config = dict(
    arch='resnet',
    model='self-supervised image encoder',
    dataset='capsule endoscopy frames (Kvasir-Capsule)',
    train_examples=42238,
    image_size=48,
    crop_scale_min=0.4,
    horizontal_flip=True,
    color_jitter=0.6,
    method='simclr',
    norm='batchnorm',
    hidden_act='prelu',
    depths=[2, 4, 4],
    kernel_size=3,
    stem='deep',
    avg_pool_shortcut=True,
    widths=[96, 160, 288],
    projector_hidden=1024,
    projector_out=128,
    projector_hidden_layers=2,
    temperature=0.2,
    init='xavier_uniform',
    residual_init='scaled_by_depth',
    optimizer='muon',
    muon_scale='match_rms_adamw',
    learning_rate=0.0027,
    momentum=0.95,
    nesterov=False,
    orthogonalizer='newton_schulz_5',
    adamw_lr_other_params=0.001,
    max_steps=15900,
    batch_size=128,
    epochs=48.2,
    lr_schedule='cosine',
    final_lr_fraction=0,
    warmup_steps=1590,
    weight_decay=0.0,
    adamw_weight_decay_other_params=0.05,
)
Rows from block 7 of a small self-supervised image encoder, named by matrix and row number. Rows with one number belong to one channel. Each number is 128 + 24 x the weight over its row's rms, rounded and kept within 0 to 255. All counts start at 0. After the name is the row's rms in percent of the matrix's.
After each channel's rows are labels from the 100 images, of 14976, where the channel reaches its highest value: "colour at peak" is the nearest of a few named colours to the mean colour under the peak. Only what is clearly more common there than usual is listed. The data: capsule endoscopy frames (Kvasir-Capsule).
# convs0: first 3x3 conv (model.blocks.7.convs.0.weight, 288x288x3x3, each kernel summed), inputs 192-287
# convs1: second 3x3 conv (model.blocks.7.convs.1.weight, 288x288x3x3, transposed, each kernel summed), outputs 192-287

convs0.231 106 [115 144 100 105 118 131 116 127 111  83 134 107  75 178 199 137  73 126 152 141 135  98 133 170  96 117  99 121 179 103 141 110 153 166 148  82 142 151 141 131 140 149 149 102 135 121 156 158 116 128 111 100 120 126 115 136 104 121 121 112 141 192 142 162 145 129 133 154  89 128 144 100 128 167 112 161 149 157 151 140 124 145 132 133 139  93 127 118 109 161 121 142 116 136 154 116]
convs1.231 090 [ 92 134 136 116 126 114 107 114 141 106 119 138 129 111 126 103 105 164 127 111 127 133 123 137 124 119 136  85  70 130 162 107 136 143 128 134 102 118 140 106 148 128 143  94 166 107 142 149 120 139 124 135 143 104  87 130 149 164  92 174 159 146 131 163 122  96 142 106 136 134 127  84 103 102 117 114 112 105 102 157 127 153 127 140 141  74 112 104 145 137 137 103 188 128 124 132]
colour at peak: orange

convs0.274 067 [134 104 124 109 120 127 145 151 132 123 115 141  94 162 109 153 101 118 145 165 114 134 130 139 150 136 174 133 154  99  95 131 133 103 128 113 101 137 167 140 101  98 130 145 185 115 117 153 128 159 180 151  73 100  92 133 121 126 152 131 123 137 166 121  99 133 124  83 140 149 133 126 124 127  73 132 136 138  96 117 133 141  91 136 118 113 153 147 151 119 162 126  88 122 171 151]
convs1.274 107 [143 114 204 117 121  99 112 102 164 160 119 119 154 125 113 127 105 119  95  99 146 131 108 122 152 120 125 140  93 185 124  75 160 127 146 117 150 129 124  99 116 135 156 154  92 118 144  99 121 135 106  95 162 110 113 124 120 143 129  94 126 123 118  88 159  97  95 167  70 133 117 126  96 141 134 157 116 136  79 109 116 153 150 114 127 129 102 103 129 122 127 110  97 144 132 129]
colour at peak: grey

convs0.23 111 [129 120 144 119 152  87 116 114 122 175 143 181 136 173 159 118 119  97 143 130  91  91 129 149 161 140 137  94 144 126  93 106 126 112 133 104 126 149 137  86 132 138 142 150 170 151 120 132 156 125 113 127 133 102 125 130 130 124 122 140 168 158 180 123 164 158 158 122 100 127  96 142 155 149 136 124 152 109 121 122 142 128 174 140 127 145 128 138 117  78 108 114  99 160 142 111]
convs1.23 112 [136 106 116 101 142 160 124 101 137  75 138 109 108 100 126  96  76 153 127 165 132 117 174 135 123 111 137 122 116 163 114 177 107 129 136 122 142 170 148 137 114 151 102 180 124 145 119 124 136 163 111 123  96 148 102 124 160 113 118 116 150 114 125 145 127 145 165 147 134 120 138 152 116 131 115 158 116 129 104 155  91 125 131 134 127  83 124 125 116 144 139 102 134 170 105 132]
colour at peak: grey

convs0.256 112 [131 116 120 118 118 119 157 144 152 139 147 145 120 140 146 175 176 115 142 118  84  97 151 110 133 104 125 160 101 121 141 132 100  93 116  97  89 155 138  92  81 142 103 133 105 110 158 104 138 136 123 110  91 135 116 137 104 124 147 121 119 132 126 142 147 118 127 127 173 126 148 147  99 142  70 136 164 127 136 137  97 116 119 163 131 137 132 113  85 172 111 170 176 140 114 129]
convs1.256 086 [ 99 150 106 136 105 138 116 134  97 105 128 155  93 100  99 107 105 121  97  93 112 126 125 105 143 107 107  91 111 109 125 137 118  90 144 122 162 141 107 114 148 137 138 143 137 144 106 122 136 131 132 106 118 108  91 115 111 122 118  79 164 125 105 145  98 133 152 102 151 155 116 117 101 122 173 134  82 118 110 103 114 141 121  98 101 128 119  80 147 107 109 112 152 195 134  94]
colour at peak: orange; grey

convs0.197 113 [153 109  76 128 111 116 118 153  96  84 100 113 127 123 134  88 141 135 120 143 101 143 135 158  76 111 105 122 139 109 143 120 137 137 160 119  74 150 124 117  98 136 175 106 114 125 208 165 126 101 122  73 129 160  85 101 167 134 112 147  96 151 109 157 150 124 180 120 102 127 116  87 135 127 143 134 117 132 149 100  91  91 149  98  98 111 110 134  83  92 146 123 129 122 146 109]
convs1.197 111 [130 124 126 113 137 142 112 116 112 126 118 126 145 116 154 131 132  93 151 147 130 185 120 152  92 145 113 147 147 135 141 127  95 115 133 124 118 120 140  84 119  86 113 117 108  92 137 171 127 163 150 142 138  68 150 154 130 122 122 112 139 148 177 113 127 111 177 113 105 138 163 119 111  92 156 119 115 155 118 145 117  82 101 132 182 121 128 108  91 171 120  98 155 135 139 131]
colour at peak: orange

convs0.95 096 [113 145 131 135 161 115  81  96 104 109 116 126 138 134 136 107 134 105 167 116 123 103 110 130 131 131 151  89 121 123 141 139  96 151 144 109 135 141 139 148 129 111 142  91 122 119 133 158 149 111 129 114 158 148 113 114 113 135 115 102 161 115 128 125  61 150 125  74 132 113  83 130 125 140 139 111 102  77 143 111 118 103 162 117 122 121 110  89 193  75 138 119 142 147 135  63]
convs1.95 092 [113 120 126 149 189 150 109 140  70 123 104  80  96 122 151  95 139 172 140 131  88 116 115 117 158 128 156 123 105 147 111 136 166 127 107 122 128 169 150  87 117 143 135 126 131 168  96  97 109 143 121 105  78 111 123 190  93 176 132 147  99 134 112 142 143 165 128 115 156 132 148 143 137 121 133 170 153  87 119 130  97  97 102 135 106 115 168 138 137 128 148 120 144 114 140 110]
colour at peak: orange

convs0.157 113 [170 162 146 126 128 156 122 132 118 134  99 130 140 145  93 157 135 126 124 132 139 124 125 136 162 145 120 122 119 109 154 125 154 145  93  50  50 146 140 140  95 135 125 149 131  81 108 162 175 156 165 131 154  81 107 123 146 115 142 152 110 172 127 127 101 108 114 111 123 124  68  83 140 161 173  87 137 123 112 139 169 141 147 127 164  76 125 125 115  93 150 100 162 131 117 162]
convs1.157 094 [117 155 168 130 142 137 154  95 154 126 105 153 199 181 136 158  88 106 137 108 106 170 120 166 135 128 149 115 136 111 133 132  97 108 163 156 117  89 116 126 112 115 110 104 126 162 116 136 122 106 109 133 148 160 159 158 149 158 129 120 130 101 134 136  96 150  91 100 116 122  87 133 161  96 114 127 109 136 129 114 161 146 141 125  70 181 163 184 167 113  99 132 151 136 138 156]
colour at peak: black

convs0.280 103 [125 146  90 158 147 128 127 119 102 150 129 132  84 107 143 140 125 106 176 124 158 127 116  87 144 136 164 124 129 105  95  99 111 106 102 136 142 127 116 122 178 136 136  83 116 115 112 137 122  96 139 123 154 132 127 134 109 137 110 135 144  94 151 123 121 165 142 199  94 145  91 165 158 130 127 132  89 128  94 108 160 123 158 109 144 129 142 130 133 115 113 111 104 103 155  78]
convs1.280 118 [127  94 151 107 104  69 146 112 132 119 146 146 150 118 111 183 142 142  97 124 132 164 111  55 123 121 120 107 141 128 166 126 183 122 121 106  99 111 131 136 127 131 139 145 104 141 134 122 151 147 135 122 132 156 144 135 136 150 143 143 119 117 160 119 133 141 130 122 144 128 139 146 154 140 144 137 170 103 126  85 116 126 101 122  74 160 121 150 122 141 103 127 112 127 126 128]
colour at peak: orange