config = dict(
    kernel_size=3,
    projector_hidden=1024,
    projector_out=128,
    projector_hidden_layers=2,
    lr=0.0027,
    final_lr_fraction=0,
)
Rows from block 2 of a small self-supervised image encoder, named by matrix and row number. Rows with one number belong to one channel. Each number is 500 + 40 x the weight over its row's rms, rounded and kept within 0 to 999. All counts start at 0. Numbers have three digits each.
After each channel's rows are labels from the 100 images, of 14976, where the channel reaches its highest value: "place" is the part of the image that holds the peak; "colour at peak" is the nearest of a few named colours to the mean colour under the peak. Only what is clearly more common there than usual is listed. The data: capsule endoscopy frames (Kvasir-Capsule).
# convs0: first 3x3 conv, stride 2 (model.blocks.2.convs.0.weight, 160x96x3x3, each kernel summed), inputs 0-95
# convs1: second 3x3 conv (model.blocks.2.convs.1.weight, 160x160x3x3, transposed, each kernel summed), outputs 0-159

convs0.61:506392441452481482493532562524507505470502489512485458487440506437355497529440480502510511517530484516503503446581464493517488482515499418496467525486449505400574534503539521522529480507512536447443509535478505517460562495441507532464527486516526475514412468464554485535539540489545469443
convs1.61:582445578496533478538492439524503418427431502497569498515506470499500618502516447527477482478562498469465573534485477536483488471544548516558517489508512539452524503446510499454458469509532549516455482513480510434436499523523446517529530414505450510437433558483495465451529502459502451482533537507443548558548491544474412482480563513499518423508474558475482507550457550473434515526474542517448486540482547576534515485493462400535462465558447487483514468452460538478459480523494500
place: top centre
colour at peak: orange

convs0.128:441493494467452487491446468533439497370501436522401478483439490495453476515471466476459491475505492449394519463516492453480466479494558503538510463512507434505465480485450445512464408517475538450520500395523459510498517513514528459494484475460445485455536510526522439501527509476522501411
convs1.128:488514535451401529520503497455476492548497426498477478480514510490538521511591515512528519478524475538499450451419459477481539411495479462507523531519543507473497507435525422522527483528409516443490528526473500502510519480448513467465434576465501544446453516523521498534525450467525471517567466453497537534491503563534444506497475448443403477459513574460514481498494553468451454592546551550491486504489509546549488495538509442462522466492459535553530513468509414416441595517455434
place: bottom left
colour at peak: grey

convs0.2:532479453533529467546599546534535457499473528508517551520459524548534502505530546523517586524490552543454533435511503454454505506459495489486513505539513426493501451567460532475423559453532490519559446556467469548461479502528493537513535520492481440389574539494524520532526579464487533544
convs1.2:575499454541517459470520453487514481527483454471481484507455471488513531475445529481495415547455506535554439573450532484457451497460474537580525489498413507451590537464482585445491518487445496516473490487457499517447541432507443507481526448495472418563564444412482510457505523500524513483460511441479577400523420518553485489462471563521459519424500496472495480523493380522493490503476483503543496471466454483500546445531435497492505504463488539434528531504531545510547480546501479
place: bottom right
colour at peak: grey

convs0.38:451456507511464496495492493476512453609468486527450541511479482394402437517513486485534513490484481483588512501467555566469518533494462565472424505514467539490439494549530483535482481469482517462460530538506458460540545514460530493563489452473495414516459491469452547534602474492486443491
convs1.38:504512432475490502506439476513495548508536501502524502483544490539557508486515521517525494466577454454485535410554515513518445425480598504513530462460510436482484521496483488466517457528480499485477473443393450446509527510528460464488530440483588495480515494469519492506506514556548457508555505515488541503456538465457505492488475577491559430585526362507448411484506524481475492498473522497514498530458534423463433470488442438569474507621522512481489509497506512496527475445507406
place: top right
colour at peak: pink

convs0.71:494483508492561450529575457553538528545462555525480523539539529521540506433528532527500573496540503482526467514521550460496557518480439491544551521457527456469470471502475539508600482580506491562466503488539502554480455503554470537489622493454496472482506542576524453548542470571507560482
convs1.71:556506516553491459470536507431444528488482463509523493515453470429471506503468463384513436489468522474467490482488546533484462438440472495544496423545468565504482480471500513513466526468495417567433526512435481512448525409480426519463500533503492458526537466470480505501502496401500429495468443428543461391496461515491463567457478445431502428553503470532528491470508488550507471512433473537520439497471431488548508400520458468462474495476512540514485509495545464431511478479486531
place: bottom left
colour at peak: grey

convs0.11:482467483538544511495434497395493534485539428520488503470477531394451507461448457500473505520498382512530527538437507553517498471445517546516487487554460495469506466426488506512499407475434546474513563542455429508490463499484511559445482509488524486565437468465495496529462510500444455512
convs1.11:468459483429520451532460509458513500436453563507493510475467547489483465475525535585475448494496522483436588413464479426538502468484565490488502538534608476444540496423509501543502506502483492514413517536477520482455543576476487547497523495541430598472440476498528516586491517502510496492545477481430480479552514508423502582444521544502495556458538501494467458508506572564496523501520518513453573477519458576516419494565494506548497509559501489487486462532500512544468543479549467
place: top right
colour at peak: black

convs0.105:491510551449466485458467532453500532436498500496500420529454482448504522377457558483420544514465486526516525522514425537421501510464536501421419490484444440575504504508508484563544561500500482565455512518474529466498475485573479483562594460496500501503520442537511498487537495498487502490
convs1.105:479474519447423475481526548518529430401522486450467529541556510531502490487474588439517486498501524501461516474461556480495524533538477492451505515565455522489520489548463507518465486559552531469496558508486501486508504469485519526459577422505481432500491436515522464451465452444553473529471526509452508459473424492521481446520523469532435501487485484443466516446490520487440532482487485486531472496575563498453526514449486545654547454448491539504568602545577526438547491512548480
place: top left
colour at peak: pink; yellow

convs0.23:539582443515529484453500466528465507509453491541596509495571420521627507509509489478498481525488495554490508461544505588487546507497486500508515505497559510485570467530519509486365455513528503446522494453507498490527454500442469483426416526525496513522509524547483453536449527484492444468
convs1.23:563472440535507471515485498572481484530457499501542496492532573512475513497508560544498437512549509547572399435570513500454479425559528490577432529464532554490519520461434459484478506457454540461558432492513401464506483568563514483444503530464585506503494550441476453490437469529508441542427529500508462507440524456482461577524429499470519481611457557548503520523487530433478548459473494495523519487447510469473500495510531524544493505496490480512523445491507542507486441472532511
place: bottom right
colour at peak: grey

convs0.153:465512547473558545528513513558502489476497517520495544518565512528478538473503401459552532460537442528488580472537526449492483426539511626465474511547451481488526502459428488493545474485490506499555526574469453499592504462480565494564535528507522518451460535497572539506511529502474563524
convs1.153:512462488470413521495479474518446459460433474422474553457572473514544522514508469495487529496537523472523450474461531481516520494505520526524456492525514448432489503443465517559462487469475449493515524537480465524446468502450481508537535513487584409542539435451477530489499537454543485614540550511475457485539552479449524434510522513483461602564543472521501527513543520488487481520553517531595505495461506540439464526540509461476475472435481516463502568399455503624513474467461452
place: middle right; bottom right
colour at peak: pink

convs0.3:471514482494512496532495517533508462490511485517488467483514505523481547468531515508508490491495592492489497509453508262497461460521495515481475492414544512516487463413486489517494589536545455507509488485498580483538475508510473363502505511511506478525529521513518512486539483490489502485
convs1.3:441501487480486583503505530445474537504494539502519502492499504434480444423452491438441565475486476476495512528503452494507490421511507493499455461517441522492443477533466503480499471476520466512544430482484533473522457521500490447486506467420512505542500488489438458458529525482485505439536472397533474490576424482504464415475449383543517446510535555441467480552532467458447500516533400543553474511599536444476500509497494550463541476477477518424462474440530439417556481492495513
place: top left
colour at peak: pink

convs0.119:519414507472510574460449500474553442475443524531520510480466474427530517517480488454501488443482473514508534520502512546515469545478582534533512434523496491544537610504533435524460517424525447552476453479476422436520526516522559492560516525532556571529540543472544499478524455434498472466
convs1.119:488464475478503482408507455456532437478499581483459475526518470452483440560509522548484457478502469433457481424498512463482515525504586518482581531462501503455460434493532454457475525588521513517513445563508443499498558485506502529480525513508506509450410558576510516505569578462438478525531499508528562503476524494506450471565500511475447463473501489451516475514578547573508480574491483450512570438475507583538495503555551513436506530517471536461466498405479454483556545468484510
place: bottom right
colour at peak: black

convs0.74:460579515551526442536515436476514556515480485548491485481447492494408502488527486472609448467514465501545514531459551440546492453511520503509506455513522522453518452488529473477607582515511490511541541528518467467514484531538477432502544474462457456506478541507466522488429563458410432510
convs1.74:533431453439459562473522499418487544517490605546538481522544440436493465512539501454446484444557459428495500480515433515504453467489567453492479531444521485531486476508436492536508526562485529484448490503497519483523535448466538494454487535453477525494488616512456580481558580456424509526453490573519519517519508562508439476518422532516512482480422508465500493501581461477494461557524568505510565495463558538425508497475494457450523483570475503499457468516494516511535564489508523
place: bottom left
colour at peak: black

convs0.96:464564449513534520488490504505530561488490489475614519545529596503511489537463530503486475523491500516499427429585532443467478481477511506542501477426581514405493465495480573520515401547506496435503479479441445484505496438488480483492515479537520487505481489494511450547474469479601534468
convs1.96:404617541490476457516578483562460564429542491438448483437441531484496485471486440528567535529567500512483498520474504519467387505479561471489458487509427478517437539510420487461445553504541530465509528449530537502497526477518515542557411491479504445492498490521479405445420535526481500548520461477555530518416534499503527522518434409522426460540526524501468522476511477478439512489494512528502465509514491492544466515536468548506496497477471513515448500525513458458505509435476458
place: top left; top right
colour at peak: black

convs0.69:437504484460495602481511545546478494490537471487475479496538540492593398451487522474426528621449547562479558484517479459483502491592513473489549481504531543520515477517536490530525469476520506428454500494473502469484486467543530473483485513490571503468492395475510446502504462419473524493
convs1.69:441468491467478501502514462497539519492528564486520518468499517532472460538454446563483529484470506542470476566483509453477473530530478601466530524459536606476528516468408455494473553451598520486516503522576530489434523500617474488534468433502506495562484441501460486509459518563444509440562519522516493473488512550579526481463522486544447519511548540475556553491559476509548447455567523472519483446556539487452515475589517553478481519443551524498490532581494480503508449564466496
place: top left
colour at peak: grey

convs0.84:557446511450484549504501515574517449506514490473436474540452443398371471446499457411542476497537469525516496538536480550513460513488497522447480495466434544495489452500528503518523514507456506491485486489536542496432507502494493485471560558455541523436540488403545534473516483541490561443
convs1.84:523506453529557527490543469508468567510450492523415456521450508455514453536564525500496515486523567428524485412562464528513540516503485501451462485423543546523566525454425527536531504520538540493398504498474516470521520505493501475501498517427555495387522557445550511554486480568478504444515532558514462557456442481550441554557547522498510432512474453541554471510511475499507516531564528518454509500462517476483545487405522585548528516516474484489500459463489516571526488469493586
place: bottom left
colour at peak: black

convs0.149:527460479398552537505491498523483522480441512487530549471468500426439517495518530498474483409529532565464491391525494498519499476453534448539541505473465455426555533485581509451463493504503526508470402560523498519505568509427508549480482502468531502444462467513513489531413447490476459520
convs1.149:517527568472475477470566442490502486381524502528545544530468495538555550497490460474507510471554473547496605552439484493575485538561446509472469503568532471517504562493530509401466528504567466486445486459513533482430483530570526516551517434485469546499469487471491510518615499494463549473550532517461478538546542492495472459502567517508485515453470415418460526547545556500505533587489476506518525464481475509455487476496471463522424507515499479560564445520497544475490445520545508
place: bottom left; top left
colour at peak: grey

convs0.127:520490512530423536538460561496514399511480504553427546478520456459418487454506527516555476485490484475454526421507475460505465496493517503419441507470436515483513519482456460473438511468495504533455530503503493485414494490483554427431444538528476586472475542465404460466482549488519524478
convs1.127:480544490507577436552509492488511550586511528476394451431451508467465484506505498483479472469487524496516429510523554528534513453470472507512429443551473510524454440493467486545505524498499529502448484457493467487594492565605511497482521595424519548471469529491527504576532466553462438476547499490532545520512531517484518518508479502507509526416545570465490566543493524447461487539509539580477463539500419548511439519559447495486542485483488538494536548477483471523462585441563463
place: top left
colour at peak: black

convs0.102:512541535485513511481476465470523460451477480450576464508509377436470535507549487459432454462508509520509479478484536498521523495473547483492527469382511483546470474523499501563478583539543521476416491542500551450505486526492439399507514455441497494439431499565541534518477465453512495512
convs1.102:503497520515499477521588460464516560383515487482487440452572481496462506535480514481453466474518427469576537543462512531474498520482522478532475470536444504539451567547431500511485463554562551513466437506463477499412418416502478491478464425507507499534506509514488504486495576509462466581558482449499443458575521496494493516501440467461531504518521517428491488480521544486518515507547509487451556512518526537388486446454458529555442553448520460502561484452475473440439522504555516
place: top left
colour at peak: pink

convs0.131:499536502506531469532497458512578456495473550499512514497485403384501519533484573545499538510498475532496473564497532487429464507505542540475526510519427469516503558469476464589424527468530492462475507516522471486584516558424548432475506509497562528524435475519557532568478489494553450493
convs1.131:560518535492476508520476484538437450516493488516499568498529527517503540475517477531462514497512503439544570539522508554450450507586449514509514431555464486470441549518481483522449536517528542470493503491422497480428467517524514480547482488483524518415493508512507524485479513478392408519585471516439508501460481439423527489501468470590598423572492575468482508440477518503523518505403521506506510516445597476424479466484488439505541492465465459523503489445492493434445518458539481
place: top left
colour at peak: orange; pink

convs0.159:530534566450463454548588546513514516487480467504508493482531570491491492483446547565485577454575504470497442506543549520480525518585548513520574508532479540480456467506551552536485503537521452524466445508527495553459524548547495529479493579589558504560518525531506534512545527555547517563
convs1.159:480531502522538407445500400493461445523503453504508532467457521509386445511398430430504493493486455516519525493483543390424503497489522499484506485499436517435474506475490509458428558471496482488471541515523464486523478494467450483395550479544477458507485496497491478483520463480511484518527514477503486425483502522451537493471514541440490535506425446523503517507468506527456500493408379476517449512464391488522526423540504475482425511472424504474493528566495491491482480465492464
place: top right; bottom left
colour at peak: grey

convs0.50:515506500487515508494422532477503503509509476542507514453519466449399504564519547529479485490469447532531545408401548469568504434519491470517479465495466464461554417592477501510525501463552453481500508508481380485472453448463507492525450505495561511475410470561499512464499529481493513491
convs1.50:479442546510542551480498462490482548405509554506507497490444505536546441574480487537476448443454471487374482491532513503579506542466525534496533511471467534453495506518488557512477464496561475473496505543480521505524544457542483533478556496546493534535425503513544544515545463490370503463516484524496554455478520538506557547595479554448462503470455483474507485464510462509551552442576547585447511414456479521513436506455478564505512542523529513554489493520511536396489473514495493
place: top left
colour at peak: black

convs0.99:465471420458498439462467489499469495520458453488531497496542415471516495506532546523472453477509529533552562480619477496509538484451475540443482493526495480484525475533492450508482510489441628459552557518488531489537618490495506460502504444461501507582452514546471515544518528488435510539
convs1.99:484485536463468449419530520510595450563432524475494477534464582499495570489487501499454474512482465527551527431511502523510499525517592476506464490463470495517482441537522471463481392495503506524531476549499460510506503463549484511444514478532477551471462507514472513479494511494542469533531500571485575435484544489495477373519467524469532477487449493509502468543582452538490496377445474407482444478471486401481557505449506487574443510517523452501454503429531498519495440495459487
place: bottom left
colour at peak: grey

convs0.132:509476488444527494482554493530537544400463516552513516448534515612488496476529499535511481474481473486443502457531519453538457484491483523495497523424529478475466485588483552443503484550548538539505583465478408532539461535396442517457518509498477534434475461494534509522467454452464561484
convs1.132:547505418491536494518427569465461520536478464482523467416523490442501473526523584586490490513567501512451426503500512484500467534478470516588572523535487522459497498502460490499429542487436586547504512481516452508478446550523492500503442517478544481446479578520518494395529407466488540491483487492504487512455489504467498504531428465601515458535521457562496514454472456507440487499456591492541502546532458496543458474511461492507504491470481488577535573521568464452571494471497541
place: bottom right
colour at peak: grey

convs0.114:553555557508525504497475509520514421537495485463557494568541434409474490527533549478571518464526510463553531481529603527516529500523459463457529502452471563468496481539475465463422424501486454516457476497454442510469479481580520430495471543490475474512484487487461466539600440495474486486
convs1.114:491523497509479437535566511514574506509531429592531451446603513530592454505528640550528461460509521488522510512573490532505522463495459467478512528496527516520517502472534528495477488457583485458538487521448506525419524516640580537539503514503486503452470459485513474512512533530487466519498447464521487507486540445486498475525461496500486516513562507513459496439514486438479512463496608530493470536542510493465511464497492520591606537493522468503520475501517590519507462554534469
place: bottom left
colour at peak: black

convs0.139:501521485464490420528565479426435545510542579511460537470519511547497512541485452550456469474535524464458573541458515434490471492476517513507429550500552429501448513484436540471533494499462596553459534546489502584473476508524509462475454510462457514422445480484464441478483505551477516452
convs1.139:487541459499510430517514499426410557449556459512452487442434431459461435523470518489523467491532469458485510496495485556429413498472586451533488502531472447549426482481441457526595553527514562475436444507552518534496510542473446496601434535475501478506517544533501481445525499492497536509479495489535541521522508548482452556507463457514428470437552509506503488492496459519409552512452494548513514524560476543492452488496515458515507514513503493539472527499501415412544531486429522
place: top left
colour at peak: grey

convs0.60:480484515512561463502493512512523464463536527488519508440518475457420485500557490503482430528532449469552459545535522504465466537483465567488528489538507480522490395445460502509486464568436469531447466509466470552510459500518519452461473558456467504481633499441411456561538539511516526441
convs1.60:500514468523518531516554545444444572486482424521416483481407551469468481605542519514584539436516517507522474479503493575459496552456516546506489471525487473528480463488464521535562488480557507534478498454433508477533517503505459517460468532488488541435493533521542533461544530509545468507452434471568510550541469529487452536493458494531416479436509463473487514530489383551467525466522544528505511477486434522574559496479509581505513487567513456516419506470501444483548572435508457
place: top right
colour at peak: grey

convs0.125:498571537582486487520486464508404439464493521511468518550528489558583473481532499489518499510479484544514500453497477529494504572540501479509497488497597579581561526521517514500399453524499508461550532468437487486575465473484518542427511521518523503484454546552459484492391513466491529478
convs1.125:532508456502485542469505470509467510502488547579435442506462612518538402511526501530515495526517408552549428502573525469476465516501484507495502484506515454520528483555456453461522486456412503470538460516487558466511430486539494554468456515462499515501554536522525490489503551466418463510521509520459519505495501480492504533476383532423502443522509574467514483579516581463505495493502512493570594491563562437463503432540548464559480527502493525554503435456538479489446530523452482
place: bottom right
colour at peak: black

convs0.142:527507521536522479455503509466519499603485557471510443508501510413461534510499467473487497467536509486487507477452480506560508486435486525546439508580559458419500484483433494501447514534513565463575478480499470516590429440476435539472505558499430425454476466554518436554476466492481500506
convs1.142:574547518550462517531539529497420477463484533497489533498575485518520452449572480544525469487478510421538528437503538486502405509535541529522409487504556459469472539448486494442464540495451454519400504491555495443433430533572473510564521488531574504467496559477499545450517549486450471471549511460421516515470457508437547526539454552504408510514472505471497476478437497472471518500483543481538519496529570544415428457519485515525557503502481560522506522443472512496488553492541474
place: bottom left
colour at peak: pink

convs0.140:501469501527490486496441484527474579412505465540470432508489540519378550511511450514498482563506442521485477480501499541506493438554537482576490500538449439504464508452502462485493530492475481420562539534584604480541580451513519535527502502447481546515480498477525470550456540475510460476
convs1.140:484498545450452469531492578499507484432494528461532531491649485517563525462510637516516521524509528444487513474479448468549435528485469557528524489506465438512514520458479492522519458572543570468491514497540422454513462434423533557488516504457509487485454531560519493524540564456487483505484444456485413477519411546472487507453423458523468493445518516458427437524426509529497479555471523465481515432551541512420475509501477505543524515502508496476522461532473516492473478485476522
place: top left
colour at peak: pink; grey

convs0.25:458556489518561559540524464570577464453470511507544443587557533543432425460502420564477477479520484502539561508508574543479484496460510493460504508485481497492484495404515547538544473556456499529482543453561535522499487604502547441507501505489444536517491544477463496510498523466544500510
convs1.25:479415538464502451543450414478540533565460511518467435587544441512541480485480616552515500487483493512437443445468496427518537505526457486469413573410507473523489424497504491500502413540491516503448484507473501450422525529504523531458524479478482532394460527474483517472594589503422459484478473527510485520497502493570457460511485485466522485470542512475503515577504511525482502446502478516475486446478502595521538499474567471485532495505548471515532528514497532468499456512530444
place: bottom right
colour at peak: grey

convs0.111:515549521475464434494553553487491477548469473472577499509454345489544507432491466509496474485542532509519511534489520493549522487461480467449479493448501525491480552572426506521395488502527498474438561443514554541479558507527524463446539559478486433542514492573463539487515525495530494499
convs1.111:502482460528502508472466561480520471476450511564451496502537542480461477473530537462507454457428534527490556440507523502489577486497522499481478460473491440501456487477471493521445521504575503454542408478442471520519466509561525478494496445439482507440483561483585589496555570529490440483497518491492538521393503526475507514563496490519496450552518470587565508564496494543453507397504576466508565440457537457454525509426485437515525511513471448520556565442530508463486555546465500
place: bottom left
colour at peak: orange; pink

convs0.129:542534530482492480485513534471496491554383470521446477565465463559521527529482496488528497460437503461529531485454431556487480517476546471470427468476450485443514486478454495500522529467527486428533544515572488495664511485496485460579552488514544488547512455558503512512520520434484494488
convs1.129:573422424485460524468454466444462482466464502425490512510486539433568463427505544565518557500510473432493435468485514473533450504583507515508580544542470511480507478468479497509498514516503483478483513505480452529454488419461516551461495505487611516492513460548516556512410495481466496485646495578517474515496519429437501446500445461501522448558489540540518475499516578446502476471475498526537531531560493500496478495474505486480522493484534519476548500443592514440554495517527445
place: bottom right
colour at peak: grey

convs0.152:530465459518435472538439448482468536545486560481468440570481548524568436480516454527424527492430445494405495533459492483562493547535516543538557521523530465507477475489501473468524497442495550454483592526509492502487482434520498521547480451506501523469525502453466504589571550466497449547
convs1.152:516430482495492520523446454538552460515466485540496506510467518472509468524499456495548458485443545473452477450481422466439513444549470503414513468457500442540516511428497490447466541495562465491557445507461453492506508488492489410471539417488487469522467465449486528487448465538522546456465514461505441492470466467458438486447576525513524494573465441560570494564505600464509553425533442505493524521452463509453581522502541532486473503564533445491521482446459509527537454594463481
place: bottom left
colour at peak: black

convs0.36:541528499448507435541500528527525432444465515502469479592478513537517506446527518563542505529516523496465504461536547375489471573450464456504498465466584473510503445415478517464539478456443501538541455498454460509518447478534522420472518503541435502476579528479523497578491496491514538511
convs1.36:526501552596468585498462504519485433519467458494508499471545467478557514407437578523437527470468516533541462505501461498488555439521504469572534529472498569521544544558444562463570453486501527479526477463458556445494538571536524468449559544530445517481493414468478481450602520509480494461486501454484479498508502538487456548516485446546521490511565496474529454563465474536498484481492470486509418498579513536537457506509495520483500545453504498440523576468439483513528441483524410
place: bottom right
colour at peak: black

convs0.67:516529511448517489468473464499539486461526447515493413486455447517584476466515574480492517469535424525508497457464549458414497506445481470534513492449498498524546493493541502497397503508518493466542499485479480493495506566566379444459532483496515488542643516514514514473517525466549521465
convs1.67:537487544466505523495479467512485538525452505472462515427485555498495490586571466536498519562482489526407501565460439543493617473554507498499502493433497551538550503447501520531490445545499447546502421536417522476486531543557493484513471544428506477513504456515464521518524474461435491458503583534497451527458541490538435497506509425497495422533472598533531525488499501471508469440556513514464535509495526572460548573528533494487543538517442470490485514439378522488503511476527459
place: bottom right
colour at peak: black

convs0.109:514527518496511531575541525545445526512504488520503515532555527521525548469492546554529553515565558517520453488491505456481507511517547455508539503480534558461484486408531479552510552609497467485541450584495501500491470520522460503541539515515556429605512573494487531452550541600510457534
convs1.109:515486424481475492411539373506474493485476443494470502501474507514423489584440417440534506490444490498464480469499471415431450508469511485482482430492472525473490450483461510469468499492481500515516545508565579490485454503443488457390516480517409458486551507476528456479500514472488553471445461492447473493523451462463497457431515447483472478480498466509496480507472467482446480500494397505542453521518470474555535418466487478471532444476471555450472475512575473472473449452436449
place: bottom left
colour at peak: grey

convs0.113:504478426493505503487463542522474530487529529481405504506489534459497536548495421506470491572441569540481449533550423494478498562516540586462528497414440523488604518467527518473440484492503537523526527541463443524483555464448488479514550495484492529495619519480514431504534495485499520520
convs1.113:524516527490494535527482505526539585499450520494445432522494391496449529516540518512508435446539504443473520505469442487507554546522489525498452503381451439526482482482427487542555462483504457476468517429484500428493503561476497412507485484488506497474467523476531473474512448520545501468467540434462532524525505476527461459508520549563509490489442443504522449559496479467556500485564503524472574416502463467490641536461569505506472527544498495546529560428478525457574468509469526
place: bottom left
colour at peak: grey